A small image embedding model, trained from scratch.
Model: 15.5M parameters, depths [2, 2, 3, 2].
Training: nadamw at rate 0.0046, 13900 steps, batches of 64.
Data: trained on photos of arthropod specimens (BIOSCAN-5M), 97500 training examples.
Rows from block 5, named by matrix and row number. Each number is 128 + 24 x the weight over its row's rms, rounded and kept within 0 to 255. All counts start at 0. After the name is the row's rms in percent of the matrix's.
# convs1: 3x3 conv (model.blocks.5.convs.1.weight, 256x256x3x3), inputs 201-203, a 3x3 kernel for each
convs1.22 101 [125 156 100  94  82  93 117 156 116 126 163 118  96  93  91 127 163 120 126 123 132 120 100 110 127 102 145]
convs1.23 128 [123 142 126 143 116 151 121 143 127 130 145 131 142 107 150 136 148 135 121 105 126 126  95 144 119 115 114]
convs1.24 103 [ 56  75  66  66 131  75  85  82  95  95 109  77 103 156 108  92 109  94 118 123 134 119  98 114 122 116 136]
convs1.25 097 [158 130  94 141 136  77 103  61  91 158 140 106 136 125  82 109  71  93 104 116  97 118 152 114 114 120 145]
convs1.26 072 [120 108 122 120  97 131 126 112 131 110  95 117  87  84 103 114  83 116 115 114 121 141 133 120 128 136 120]
convs1.27 087 [159 204 137 149 141 128 109  99 105 168 198 142 146 129 124 124  94 116 149 143 112 138 172 125 126 144 165]
convs1.28 112 [138 137 127 127 163 137 146 153 125 127 126 123 124 159 139 136 144 109  91 100  66 101 123  83  97  86  50]
convs1.29 109 [147 115 142 135 101 143 144 129 146 149 125 136 135 103 130 140 120 131 121 131 124 139 170 155 113 135 136]
convs1.30 063 [120 125 120 106  82  90  73  71  72 126 135 119 113  84 102  78  72  73 164 158 152 151 146 149 113 123 136]
convs1.31 098 [136 186 153  99 141 152 103  82 104 134 187 163 101 127 147 100  88  90 127  99 100 123 147 114 149 136 123]
convs1.32 098 [135 107 122 103 103  96 129  80 124 150 111 133 106  95  95 149  97 130 163 173 182 139 145 139 139 138 131]
convs1.33 076 [117  99  86 151 141  86  89 119  99 109  89  88 144 102  87  94 109 101 142 142 166 113 139 132 119 144 138]
convs1.34 075 [107  72 116 104 109 159 115 129 130  98  72 109  92 110 161 105 109 122 119 137 153 129 134 143 146 159 134]
convs1.35 084 [146 162 148 105  90 118 115 128 139 156 152 146 121  96 112 148 134 138 159 160 129 137 124  83 141 119 118]
convs1.36 094 [ 52  59  76  47 133  61  96  82  81  94 100  81  95 151  94 100 102  90 115 116 135 107  90 118 110 101 134]
convs1.37 088 [ 94  87  97 107 118 167 106 170 157  88 105 109 110 130 151 118 161 162  93 109 142  92 144 141 100 132 113]
convs1.38 114 [134 117 120 162 126 147 122  89 139 132 106 116 177 129 167 116  69 132  79 118 135 104 106 113 110 116 102]
convs1.39 093 [ 88  82  88  69 144 100  94  96 123  97 110  73  90 162 108  94 109 110 106 120 141 110 115 132 124 149 126]
convs1.40 093 [122  74  73 176 127 114 143  95  89 123  90  76 156 127 106 118  94  93 143 133 126 136 140 122 131 145 135]
convs1.41 089 [143 126  79 159 127  59 119  86  69 138 124  87 139 129  73 116  90  81 155 129 118 125 109 110 128 114 159]
convs1.42 092 [132 136 111 124 171 133 138 148 143 129 126 113 124 172 133 132 135 122 110 115 104 126 150 139 101 142 111]
convs1.43 101 [113  80  86 158 129  65 146  94  64 113  94  83 164 139  84 144 112  76 169 154 151 152 134 115 130 130 159]
convs1.44 075 [ 90 106  96  69 104 145  87  75 136  92  96 110  73 141 149 102  92 134 108  97 130 114  94 122 130 128 152]
convs1.45 104 [ 62 123 135  78 124 149 122  91  56  77 140 134  92 138 152 125  76  95 124 127 143  87  84 122 131  98 123]
convs1.46 096 [102  50 114  85  92 128 116  72  77 115  59 124  92  95 142 131  81 100  90 106 125  77  64  95 116  98 108]
convs1.47 088 [126 101  92 127 116  73  98  85  77 122 118  74 136 130  74 111  73  90 167 149 158 123 111 122 116 112 157]
convs1.48 099 [131 131 135 132 148 156 137 154 153 134 111 125 103 143 128 132 127 144 140 116 127 113  93  89 122 114 124]
convs1.49 090 [135 100 109 120 105 100  99  93 113 142 114 118 138 113  87 122 104 139 140 162 122 110 115 105  95 121  93]
convs1.50 113 [140 146  66 145 153  76  65  59 100 139 146  92 139 153  96  83  95  90 130 126 108 117 111  95 130  98 141]
convs1.51 081 [102  87  85 103  66 134 102  55  67 101  87 106 124  76 133 119  92  70 156 154 151 118  96 105 129 116 125]
convs1.52 092 [149 134 138 129 114 136 138 135 145 137 108 128  90  96 103 127 102 126 114 102 118 121  99 102 128 123 125]
convs1.53 086 [109 103 117 117 138 113 108 117  95 135 112 113 111 114 117 130 103 104  93  91  77 105 102  82  99 106 105]
convs1.54 107 [126 143 155 117 141 113 146 141  96  97 127 155 100 119 130 150 161 101 135 130 106 139 112 119 119  98 124]
convs1.55 121 [137 135 131 111  98  97  97 106 133 137 141 139 132 111 116 116 119 136 114 129 125  87  99 103  83  91 103]
convs1.56 101 [105  41  97 109  67  42  97  45 119 122  84 105 123  73  79 110  57 123 160 137 137 150 101 113 147 123 152]
convs1.57 096 [114 117 133  96 179 139 142 142 124 104 105 126  88 184 148 121 142 128  99 136 108 102 157 131  84 131 105]
convs1.58 089 [109 106  93 168 138 112 132 176 111 112 112  91 169 137 114 144 188 123  87  95 107  84 129 114 103 116 105]
convs1.59 136 [142 120 106 144 130 141 121 112 149 143 117  88 144 130 146 105  97 148  60 116 144 125 116 114 130 141  60]
convs1.60 105 [138 121 135 130 123 130 139 135 145 132 108 129 114 125 115 128 107 126 115 131 113 126 146 125 107 119 124]
convs1.61 084 [155 124 139 127  87 105 133 113 126 152 107 139 130  93 105 111 103 122 130 131  97 105 134 112 105 117  98]
convs1.62 098 [ 88 104 112 139 114  95 150 177 144  94 105 113 153 115 104 148 180 141 140 157 141 128 160 129 102 135 115]
convs1.63 117 [152 102 134 136 151 136 135  98 145 138  98 127 134 164 140 129  99 136 112 137  92 119 116  89 101 120  83]
convs1.64 083 [112  65 104  75  86 103  98  91  74 134  78 122 106  85 109  98 107  79 170 142 166 158 127 128 157 153 171]
convs1.65 078 [128 145 104  92 138 122 101 115 140 124 136  99  85 116 118  95 103 132 118 124 150 127  90 145 123 128 134]
convs1.66 098 [ 67  80  82 126 125  87 140 163 131  76  96  99 136 128  96 143 163 139 146 152 149 149 165 148 104 133 140]
convs1.67 091 [110 107 148 111  99  88 123 114 135  94 124 149 113  92 115 129 131 142 138 120 115 117 118  99 134 129 112]
convs1.68 115 [139  93 111 138 115 142  94 105  91 136  75 125 149 117 149 104  90 109 120 153 121  90  77  92 148 137 124]
convs1.69 100 [ 72  60  82 145 113  40 149 147  78  87  65  89 150 127  61 151 151 103 141 134 125 120 128 112 105 103 125]
convs1.70 045 [ 91  98 112  94  83  88 123 118  83  90 112 115  95  92  91 127 123  73 171 173 133 144 146 100 157 146 103]
convs1.71 123 [147 143 137 141  80 136 130 141 146 153 158 154 156  89 159 148 159 157 120 117 119 112 116 130 135 113 110]
convs1.72 102 [167 175 175 132  93 143  96  85 100 165 166 167 127  89 135 118  95 112 149 124  94 131 171  99 176 158 118]
convs1.73 107 [108 178 155 112 116 186 120 111 139 132 177 162 111 110 183 112 107 139 121 118 102 117 158 117 142 129 101]
convs1.74 117 [117  93  89 107 132 118  99 144 152 133  85  90 102 135 133  99 148 150 127 128 168 149 127 125 127 132 126]
convs1.75 086 [105 141 138 107 103 146 120 126 137 113 136 133 118 109 133 128 110 123 148 133 113 134 139 116 149 153 142]
convs1.76 079 [128 113 115  94 104 124  79 100  92 129  99 122  82  81 110  63  83  98 112 113 123 132 112 112 131 138 120]
convs1.77 084 [118  70 119  80  93  78  71  97  83 125  81 127  95  86  93  93  95  74 135 118 137 144 117 119 142 141 140]
convs1.78 098 [123 113 159 111  72 171 150 185 160 123 128 159 113  77 155 145 162 157 150 132 136 132 151 158 135 144 114]
convs1.79 079 [ 95 107 159 140  76 145 156 147 129 108 105 153 137  98 133 160 151 133 136 114 135 112  97 105 145 128 123]
convs1.80 045 [115 124 146 117  79  73 135  92 104 117 109 131 108  76  94 122 100 106  96 149 102  93 135 114 104 132 136]
convs1.81 093 [112 115 107 121 132 118 113  97 122 116 103 107 105 111 102 126  96 133  86  85  85  79  90  80  89  90 100]
convs1.82 089 [112 109 127 103 104 119 140 124 132 110 104 123  88 108  96 135  91 121 129 155 123 163 173 139 115 156 131]
convs1.83 084 [131  88  88  50  97  86 104  78  94 141  97 129  87  91  78 128  89  87 156 144 165 150 153 144 130 149 144]
convs1.84 094 [142  79  89 145 103 123 105  79 137 142 104  83 153  84 124 116 105 148 118 150 143 129 162 125 132 146 125]
convs1.85 080 [147 151 134 157 104 103 156 160  94 153 143 137 155 116  99 160 144 107 149 149 139 125 114 121 134 123 130]
convs1.86 091 [ 96  98 102 135 118  97  98  95 135 132 116 109 148 140 109 121 114 131 172 156 159 117  83  84 145 132 133]
convs1.87 110 [146 166 144 168 125 167 137 177 146 148 165 144 163 121 170 136 158 145 111  98  85 125 132 109 117 115  90]
convs1.88 106 [136 151 153 150  75 156 126 151 132 146 163 146 160  77 158 130 163 142 136 110 122 135  94 157 140 132 145]
convs1.89 096 [104 149 151 131  87 149 146  92  73  88 142 141 143  98 149 144 121  87 121 125 118 105 104 129 100  78 128]
convs1.90 095 [ 66  73 112  80  56  67 112  28 114  95  94 113  98  60 103 124  81 124 144 132 147 122  90 109 135 108 125]
convs1.91 113 [ 71 147 130  79 151 143 102  62  61  92 144 137  94 153 142  94  88  88 148 158 165 122 122 140 160 122 152]
convs1.92 094 [104 170 109 105  99 101 130 167 114 101 175 113  99 100  85 128 171 117 145 120 124 147 109 103 145 129 132]
convs1.93 105 [148 154 127 157 107 155 126 160 140 154 165 130 166 108 175 136 167 140 111  93  90 115 109 113 104 109  77]
convs1.94 099 [128 163 119  82 164  87  98  84 113 129 155 123  92 156  88  89  87  93 130 136 136 132 141 135 128 132 159]
convs1.95 096 [105 106 103  98 130 110 104 120 105 111  93  91  87 121  80 105  89  94 120 111 137 121 107 117 113 123 128]
convs1.96 081 [ 94 111 123  91  69 123 114 131 150 102 117 139  97  68 124 129 141 146 133 129 120 112 132 149 141 124 170]
convs1.97 100 [141 121 121 132  84 128 103 117 127 141 137  76 144  94 111  81 126 138 122  99 128 127 109 112 124 112  90]
convs1.98 078 [ 93 111 140  69  82 161 144 158 142 128 114 141  95  98 144 161 150 142 135 134 124 112 125 110 118 125 115]
convs1.99 110 [118 133 122 133 154 105 120 127 138 128 137 118 134 147  91  98 100 108  80 140 101 135 161 124  99 141 114]
convs1.100 096 [106  99 103 140  99 153  77 105  91 110  86 117 148  94 160  91  92 103 157 149 138 121  86 131 154 156 152]
convs1.101 105 [134 144 133 120 124  58  82  86 105 144 133 137 135 113  81  90 104 116 151 155 166 123 130 118 147 126 157]
convs1.102 102 [100 112 140  85  91 118 103  97 103 124 123 139  94  97 113 121 101 130 119 118  89  97  67  89  88  74  70]
convs1.103 112 [ 43  70  93 134 137  54 145 154  76  77  83  76 142 151  83 141 154 106 123 125 123 123 121 115 102 114 134]
convs1.104 098 [111 120  78 124 128  91 124 111 103 103 121  90 135 116  99 132 103 123 167 142 164 154 137 162 144 127 159]
convs1.105 098 [ 87  48  65  60  94  52 105  65  79 124  75  90  67 112  85 110  93  91 132 122 133 131  99 109 141 125 144]
convs1.106 117 [124 139 121 151 129 147 133 139 123 132 149 124 152 116 150 137 145 129 133 135 145 141 177 172 129 142 136]
convs1.107 096 [147 160 150 137  99 149 157 160 136 155 156 155 142 106 150 154 151 145 149 143 129 136 115 126 148 123 110]
convs1.108 100 [135 144 139 155 102 147 128 143 133 149 163 143 165 101 167 144 159 140 116 118 133 108 138 146 118 148 129]
convs1.109 105 [ 69 118 143  64  84 128 122  68  85  89 130 140  60 113 125 141  63 103 117 108 123 101  84 109 130 103 115]
convs1.110 101 [ 64  77  90 141 138  50 144 145  64  83  85  82 147 151  73 144 143  86 127 117 117 111 109 108 107 122 153]
convs1.111 094 [133 123 133 119 122 128 130 127 138 132  99 130  81  93 104 129  97 122 164 146 148 157 136 112 132 127 125]
convs1.112 109 [142 155 142 149 120 155 147 163 151 142 150 142 148 120 151 142 147 141 100 115  80 112 164 124 105 126  82]
convs1.113 102 [114 101  79 116 114 106 128 104 115 121 106  90 122 134 111 143 115 128 111  89 128  89  45  83 114  85  92]
convs1.114 095 [ 89 110 127 115 164 165 103 152 140  77 111 124 108 155 148 100 131 129 181 138 111 164 161 108 124 121 116]
convs1.115 089 [ 56  78  59  61 146  84  93  90  91  94  99  81  97 157  95  95 102  62 133 127 141 130 125 129 143 143 162]
convs1.116 102 [111 112 132 176  91 109 163 195 166 127 122 132 158  85 118 168 173 164 127 152 142 152 179 129 143 104 107]
convs1.117 101 [143 127  70 153 135  91  84  68 104 142 133  76 150 137  82  99  75  98 139 136 119 126 122 112 125 113 138]
convs1.118 113 [135 132 163 119  56 139 156 130 141 138 133 157 127  72 142 154 143 150 120 133 104 107 129  98 118  86  87]
convs1.119 102 [155 104 106 190 123  84 167 159  79 150 115  99 186 119  99 174 158  93 107 116 113 124 144 125 109  96 117]
convs1.120 093 [118 140 162 125  79 193 120 130 168 127 145 165 119  68 170 126 128 163 152 110  92 172 167  95 166 143 115]
convs1.121 097 [134 118 124 144 151 154 121 148 120 131 116 120 150 154 143 131 138 126 153 120 126 127  92  88 145 130 123]
convs1.122 112 [145 159 143 158 124 155 146 162 154 147 153 141 156 121 149 142 150 146 118 133  88 124 193 130 111 120  96]
convs1.123 104 [162 170 117 195 129  88 157  85  90 160 165 116 165 119 104 151 111  98 130 137 100  95 160 135 118 125 162]
convs1.124 105 [ 79 162 155 110 114 200  99 131 180  94 154 167 112 103 174 104 133 173 142 139 120 158 174  96 155 123 111]
convs1.125 098 [ 71  71  88  57 149  75 101  66  82 104  74  92  74 145  77 111  78  94 125 119 150 117  92 120 130 124 148]
convs1.126 101 [125 142 130 119 165 127 130 135 142 121 119 122 111 158 114 130 111 124 151 153 115 178 188 144 126 141 133]
convs1.127 106 [111  95  75  99 131 147 105 152 149 112  87  90  90 127 158 106 155 158 151 130 127 128 169 128 109 124 115]
convs1.128 106 [132 129 135 124 117 127 136 137 130 126 115 127 115 121 109 130 104 109 130 152 124 138 162 124 106 121 116]
convs1.129 098 [123 119  84 161 137 100 113  90  96 131 118  83 164 134  93 126  92 100 152 147 113 126 130 109 126 140  98]
convs1.130 095 [ 93  77 103  94 147 157  92 139 139  87  87 115  96 145 172  86 143 149 107 118 104  89 152 119 102 138 108]
convs1.131 097 [ 82  83  79  57 109  80  70  78  85 106  90  96  81 105  81  85  84  84 128 122 149 106  82 116 121 119 138]
convs1.132 105 [ 98 135 153 141 117 138 139 135 114  71 116 148 147  98 162 147 157 130 114 130 137 117 138 138 132 148 133]
convs1.133 114 [140 155 135 149 128 145 131 167 131 137 154 141 156 135 152 133 168 131  83 106  73  94 144  96 110  97  78]
convs1.134 097 [ 74  57  62  47 133  49  86  81 110 104  94 100  91 161  94  87 108  99 118 128 139 109 105 122 128 119 160]
convs1.135 091 [134 127 118 125 169 127 132 117 127 136 133 124 127 202 119 125 107 118 103 117 108 122  93 109 136 139 146]
convs1.136 088 [ 90 141 114  86 133 106  86  73  99 108 151 118  96 144 111 102  91  98 182 137 179 139 119 141 116  94 144]
convs1.137 080 [117 106 123 110  92  91  82 111  93 125  98 126 103  94  96  81 121  90 210 170 193 186 160 145 175 180 177]
convs1.138 079 [ 96  68  91 130  81  72 132  66  57  94  79 103 142  82  86 129  99  66 162 153 134 101 114 104 111 111 118]
convs1.139 107 [ 99  59  80  67  58  42 111  46  86 121 103 100 106  68  87 132 106 116 117 105 120 108  91  98  98  89  95]
convs1.140 109 [ 87  75  87  70 143 166  94 180 153  91  94 114 104 144 161 107 165 157 120 125 127 105 150 122 100 129 122]
convs1.141 100 [149 138 139 146  95 147 143 142 128 152 140 150 145  96 146 145 140 145 132 149 151 132 117 146 147 149 137]
convs1.142 098 [148 135 144 163  89  98 167 129 128 149 138 151 150  91 102 157 133 141 110 110 104 109 114 100 114 118 130]
convs1.143 115 [ 93  58  51  65 135 136  84 149 137  88  85  78  96 152 146  94 147 146 138 115 134 102 107 120 113 128 142]
convs1.144 110 [123  73  59  71 118 129  85 126 142 123  71  81  69 129 147  86 140 151 124 111 119  90 109 114 100 116 124]
convs1.145 109 [105  34  69 112  69  41 117  31  72 123  67  87 126  93  69 127  85 107 134 108 124 130  78 100 123 100 125]
convs1.146 102 [120  82 142 102  78 105 144  94 110 115 100 140 127  89 124 148 119  98  94 112  91 117 113  73  92  97  78]
convs1.147 099 [108 122 124 132 190 132 120 121 125 108 120 118 120 188 120 107 117 112 125 174 171 174 175 178 146 178 169]
convs1.148 098 [143 176 143 102 163 178  97  84 112 133 188 153 106 149 162  95  85 105 112 111  93 108 139 112 149 129 124]
convs1.149 088 [102  99 107 101 132 112 106 109 116 106  79 102  75 112  94 107  83 110 105 103 108 110 121 116  99 119 116]
convs1.150 095 [124 146 119 110 122 110  93 110 113 134 146 129 121 125 114 115 119 115 174 165 161 155 143 146 148 128 158]
convs1.151 092 [128 118 132 100  66 147 138 129 152 141 115 133 103  66 128 140 131 145 149 148 130 136 115  91 141 117 125]
convs1.152 102 [ 68  80  43  41 105  51  88  66 101  93  96  80  78 128  78 105  72  98 132 129 141 113  97 119 124 126 146]
convs1.153 099 [147 156 155 159  89 146 138 163 159 155 162 153 160  92 152 142 158 154 121 133  97 112 150 103 131 105  87]
convs1.154 105 [122 153  97  81  86 116 100 159  85 124 162 114  84  92 100 116 167 102 142 124 105 130 115 114 145  95 128]
convs1.155 094 [158 164 139 138 116 138 148 162 141 152 146 126 109 108 117 149 144 141 149 141 140 123 111 102 120 121 115]
convs1.156 108 [117 136 139 123 124 115 116 107 126 131 136 121 130 116 110 122 103 126 143 127 101 140  80  70 129 100  80]
convs1.157 110 [ 89 117 124  98 153 162 115 105 113  75 125 130  95 143 158 109 100 117 149 124 119 151 154 128 184 147 142]
convs1.158 108 [ 65  94 100 106 149  87 137 146  97  79 102 101 122 155 102 134 156 123 178 152 145 149 140 131 128 129 144]
convs1.159 102 [145 148  81 134 149  73  72  56 101 145 144  96 135 149  86  86  79  88 140 146 130 133 137 125 125 120 154]
convs1.160 092 [123 161  98  98 143  67  77  65  81 125 152 117 110 146 100  78  79  76 147 131 105 122 109 102 111  93 135]
convs1.161 099 [ 74  87  88 108 153  76 138 148 100  87  89  87 120 156  98 135 153 118 153 148 152 137 144 129 112 137 156]
convs1.162 089 [ 82 140 121 146 114 112  97 128 140  76 139 135 160  99 106 122 124 135 135 120 113  91 105 134 130 117 114]
convs1.163 069 [ 86  94 140  65 104 126  89  98  92  91 109 134  79 110 133  98  84 105 143 122 157 112  89 106 126 101  89]
convs1.164 091 [108  65  93  95 111  81 117  80 102 130  87 110 103 100  90 124  86 110 172 167 200 141 143 152 138 142 182]
convs1.165 124 [154 119 115 125 136 116 112 130 141 158 109 103 131 131 107  88 132 142  99 135 167 119 107 137 153 103  61]
convs1.166 100 [147 112  82 149 121  75 108  72 104 149 125  78 150 130  77 111  83 107 112 129 118 109 132 111  99 110 139]
convs1.167 104 [123  84 127  95  82  84 104 101 137 145 120 136 119  97 104 127 114 133 106 117 133 123 132 127  90 128 127]
convs1.168 092 [118 115 132  93 112  94  79  79  97 125 127 135 120 113 112 106  78  95 143 165 170 149 131 149 139 140 146]
convs1.169 116 [ 94 135 137 139 135  76 145  82 163  73 137 138 141 134  81 152  91 162 161 121 116 115  86 143 118 154 178]
convs1.170 099 [148 133 151 132 115 146 136 162 153 154 127 150 137 117 146 142 154 143 126 111  74 123 121 112  87  96  70]
convs1.171 098 [147  99  91 133  97 115 127 141 115 148 106  97 135 108 122 134 147 120 122 101 107 114  92 121 144 124 149]
convs1.172 119 [125 128 119  94  98 106 120  86 125 143 130 123 110 109 113 137 107 133  95 110  79  96  95  70  58  47  52]
convs1.173 131 [107 120 145 119 138 123 140 129 112  92 117 149 120 135 124 148 123  94 133 121  64 125 127 134  74 135 166]
convs1.174 095 [ 65  84  79  51 144  89  72  56  54  95 104  79  95 154  98 108  89  81 117 109 144 105  91 107 114 105 130]
convs1.175 097 [ 68  66  50  31 133  47  80  70  97 101  91  89  87 155  90  96  95  97 128 133 138 121 104 111 131 117 148]
convs1.176 118 [107 102 142 125 146 139 147 112  99 106  94 141 121 144 142 154 111 102 152 143  83 106 121 105  96 137 161]
convs1.177 093 [ 86  80 115  99 121 185 138 188 149  92 100 133 101 118 183 131 178 156 114 113 108  91 139 116  92 111 104]
convs1.178 107 [ 97 104 120 163 135 131 144 179 144 103 113 117 166 131 147 144 172 149 122 129 123 100 140 116  84  91 101]
convs1.179 098 [128 166 126  78 150 101  80  70 100 133 165 130 104 150  90  80  73  87 146 142 129 132 142 140 149 125 129]
convs1.180 106 [105 105  90  61  63  74 125  78 137 128 109 113  92  71 102 138  94 151 122 119 120 105  95  96  88  81  96]
convs1.181 097 [119  49  85 116  71 113 112  78  53 124  83 110 126  76 139 123  96  72 150 116 118 126  69  97 153 115 145]
convs1.182 055 [134 116 112  73 111 113  67  68 113 131 126 121  77 104 115  78  80 118 133 132 145 144 113 119 146 129 128]
convs1.183 141 [156 130 110 109 133 116 112 140 148 155 136  98 103 136 113  95 142 150  94 106 164 137 106 120 160 109  50]
convs1.184 100 [123 155 151  75 130 127  81  59  79 130 169 153  93 128 122  82  69  77 160 138 128 144 157 154 158 133 150]
convs1.185 085 [101  93  90  56  84  76 101  95 108 107  82 119  81 108 105 119  96 121  88 105  83  82  61  86 117 106  89]
convs1.186 108 [154 104 156  91 157  81 147 165 108 145 114 151  87 150  84 141 164 100 149 135 101 137 115 128 115  98 134]
convs1.187 090 [147 113  86  90 108 108  89 101 124 142  97  71  84 101 103 103  80 139 130 121 186 141 112 147 147 116 137]
convs1.188 101 [ 99 121 134 123 121 176 109 121 152  81 123 140 112 110 169  97 121 148 158 130 110 143 169  96 152 129 123]
convs1.189 105 [148 139 153 166  92 156 148 173 139 148 145 148 164  94 159 149 163 144 118 137 111 122 167 136 106 123  68]
convs1.190 093 [120 126 147 160 144 148 142 132 124 113 123 141 150 143 131 141 112 110 172 155 156 118 102 103 139 122 112]
convs1.191 076 [112  97 132  89 104 129  77  98  91 105 111 131  99 120 127 101 104 108 144 128 146  89  70 102 156 104 126]
convs1.192 103 [128 123 123 122 115 146 128 135 147 130 131 131 129 123 139 129 138 141 108 118 112 147 139 151 136 116 104]
convs1.193 088 [104 164 162  97  96 194 105 107 173 118 162 178 102  84 175 101 106 165 142 144 143 144 168 116 151 124 114]
convs1.194 120 [142 120 123 126 145 120  99 123 147 140 104 107 132 139 116  86 120 146  88 133 164 111 105 126 175 125  91]
convs1.195 101 [178 150 102 168 102 110 170 106 114 174 155 111 160  99 110 160 120 117 106 135 110 101 168 117 132 124 128]
convs1.196 125 [149  90 141 135 110 158 117 154  99 139  81 137 127 112 162 122 145  83 144 163  99 151 111 128  67  88 131]
convs1.197 084 [ 74 149 157  92 124 206  88 125 151  76 153 169  89 118 188  88 127 150 112 104 132 122 129 104 145 122 134]
convs1.198 106 [136 133 129 130 107 131 130 130 121 134 133 136 137 112 127 131 129 130 131 143 132 139 140 163 137 117 110]
convs1.199 117 [148 150 105  87 127 145 157 140 104 152 154  77  80 120 122 153 141  89 114 118 132 188 124 134 151 114 103]
convs1.200 098 [172 100  96 193 119  79 160 160  67 160 114  95 180 114  94 165 161  94 119 141 102 137 180 117 118 133 106]
convs1.201 104 [146 137 145 151 141 159 130 150 124 142 138 142 150 141 151 136 143 136 145 129 125 125 106 109 145 117 115]
convs1.202 128 [106 171 123 113 131  96 132 139 147 107 180 114 100 131  80 128 151 145 116  99 112 159 109 155 127 106 117]
convs1.203 136 [113 124 148 108 130 111 142 152 111 105 127 152 102 138 114 142 153  99 136 107  59 128 109 117  88  89 140]
convs1.204 095 [162  98 107 183 117  94 169 151  58 158 116  96 170 111 100 169 155  79 125 144 117 119 168 141 113 142 105]
convs1.205 100 [ 95 129 160  85  96 130 119 150 162 112 129 152  92  77 127 126 148 160 141 149 130 150 148 101 156 156 144]
convs1.206 106 [135 133 156 136  84 136 147 127 150 150 155 156 155  79 147 153 141 159 105 125 125 117 141 129 126 108 119]
convs1.207 131 [125 152 129 146 113 152 132 150 135 129 150 131 141 101 153 137 149 142 119 118 120 109 106 143 119 114 118]
convs1.208 100 [131 103 105 169 114 161 131  94 126 131  92 118 186 114 182 132  86 127 117 123 123 128 109 130 135 114 121]
convs1.209 093 [101 108 114 109 122 113 134 107 109 134 128 126 124 127 118 141 121 131 113  97  97  91  42  85 121  78  85]
convs1.210 091 [ 97 113 149 106  75 151 141 155 145 111 108 141 118  98 141 144 150 147 156 158 139 142 122  98 136 141 125]
convs1.211 098 [103 124 137  99  91 125 118 118  85 109 125 134 126  89 147 123 127  81 119 121 132 136 109 126 139 126 119]
convs1.212 093 [113  94 102 178 122 118 148 198 150 127 104 102 172 115 120 162 198 156 106 136 128 138 176 118 120 140 114]
convs1.213 102 [ 73  75 119 119  93  54 154 149  74  80  59 131 127 114  55 146 150 107 127 126 114 107  98  92 113  99  96]
convs1.214 095 [106  82 110 109  99 158 144 182 155  96  89 116 107 108 161 140 177 170 125 128 131 109 144 117  97 109  87]
convs1.215 061 [104  80 103 118  86 105 110 139 158  96  79  91  99  82 132 106 135 154 101 134 133 124 150 149  98 152 130]
convs1.216 087 [ 78  91  92  76 105 137 114  97  64  97  95  92  88 103 143 131 101  93 158 154 148 126 131 130 131 144 153]
convs1.217 090 [ 86 115 141 102 102 100 102  98 102  95 114 134 100 117 105 116 115 119 181 174 163 180 170 113 138 139 118]
convs1.218 096 [ 94  55  50  30 140  57  91  70  95 121  81  82  73 147  87 107  86  90 108 119 142 113 107 131 122 129 150]
convs1.219 104 [133 105 119 108  93 106 110 113 117 147 118 135 128 110 118 135 129 133 133 134 123 107 113 106  92 102 107]
convs1.220 127 [157 119 120 134 142 135 105 118 140 148 107  99 128 136 125  92 111 145  83 142 197 122 112 131 182 145  72]
convs1.221 121 [101 145 151 123 130 113 137 138 102  90 154 147 130 130 106 145 134  94 146  99  36 140 103 121  82 101 135]
convs1.222 088 [136  70 105 117  97 141 108  81  79 137  75 115 129 104 150 111  94 100 170 152 172 152 130 145 171 163 172]
convs1.223 104 [141 131 116  90 152 104 154  84 153 141 140 101 103 155  99 156  92 150 134 111 130 156  89 113 135 119  90]
convs1.224 090 [ 88  77 126  79 105 138 104  75 110  85  97 129  89 126 155 124  69 122 126 125 133 100 118 130 118 134 123]
convs1.225 086 [ 89  90 124  75 111 104 129 140  92  94  95 125  86  91 119 123 143 108 120 133 144  84 104 104 120 111 112]
convs1.226 099 [166 157 167 132 105 118  88  84 108 163 159 160 130  96 118 105  92 120 144 143 111 132 175 122 154 161 149]
convs1.227 110 [ 99  93 123 122 113 143 129  94 122 126 100 125 134 124 145 133  99 122 165 126 150 133  99 129 153 119 142]
convs1.228 088 [ 91 125 102 103 125  78  91  82 103 114 138 113 122 152 106 103  97 121 168 135 166 121  91 105 137 104 141]
convs1.229 094 [102 127 129  90 128 131 112 110 102  90 130 130  80 131 127 101  66  84 104 120 141 120 129 145 140 136 131]
convs1.230 107 [141 183 147 194 144 122 163 134 111 147 178 147 183 132 134 158 142 119 112 144 126 117 178 125 159 135 138]
convs1.231 091 [ 90  90  89  81 133 102  74  80  76 103 101  64 106 132 102  81 104  99 108 111 143  99  85 105 113 120 132]
convs1.232 090 [140 103 128 152 100 135 131 153 122 147 106 129 146  87 127 122 133 117  95 117  70 120 135 130  86 128  90]
convs1.233 108 [124 130 136 127 120 118 130 100 131 122 136 138 137 122 117 136 123 138 135 148 131 117 165 138 105 126 115]
convs1.234 104 [135 152 110 111  99 156 140 133 113 151 156 120 133  87 159 150 145 128 132 139 162 115 145 140 133 119 130]
convs1.235 092 [125 126  62 103 141  71  89  78 110 127 141  72 112 148  85 112  78 111 160 127 113 146 114 101 154 134 140]
convs1.236 102 [151 159 134 148 159 162  89  96 104 155 180 141 155 144 165 108 116 103 115  85  93 108 146 103 145 153 132]
convs1.237 096 [ 80  58  80  50 126  55  78  48  71 100  76  76  88 143  97  74  88 100 134 123 130 121  97 108 123 118 139]
convs1.238 088 [117  88 111  61  98  92  85  55 112 122  92 110  68  83  78 100  58 105 147 126 148 147 117 128 125 117 124]
convs1.239 110 [146 140  94  99 101  79  77  84 127 144 140 114 124 122  71  87  87 150 131 126  97  91  78  95 100  81 106]
convs1.240 102 [129 145 137 140 123 158 150 157 158 137 144 135 139 121 151 150 141 150 152 145 115 147 174 139 123 135  78]
convs1.241 115 [101  90 137 146  96  93 144 143  63 105  71 136 153 112  83 132 148  74 131 131 103 105 129 120 101 120 121]
convs1.242 104 [115  78 115  71 101 121 122 135 152 147 110 121 107 106 141 140 141 149 119 100 133  94  87  98 108 108 130]
convs1.243 096 [140 140 123 103 127  88 128 141 118 145 131 129 121 128  88 133 149 123 134 137 105 157 137 123 123 107  88]
convs1.244 074 [114  97 111  84  89 134  91 112 118 107  97 115  93  97 139 115 114 129 118 130 150  88 108 127 121 129 112]
convs1.245 117 [120 102 133 151 128 150 135  82 132 107  88 134 163 131 171 135  80 132 122 144 100  90 120 119 103 141 137]
convs1.246 099 [133 103  65 168 171  88 134 109  79 136 111  68 172 165  94 137 109  80 154 152 131 155 147 115 120 153 142]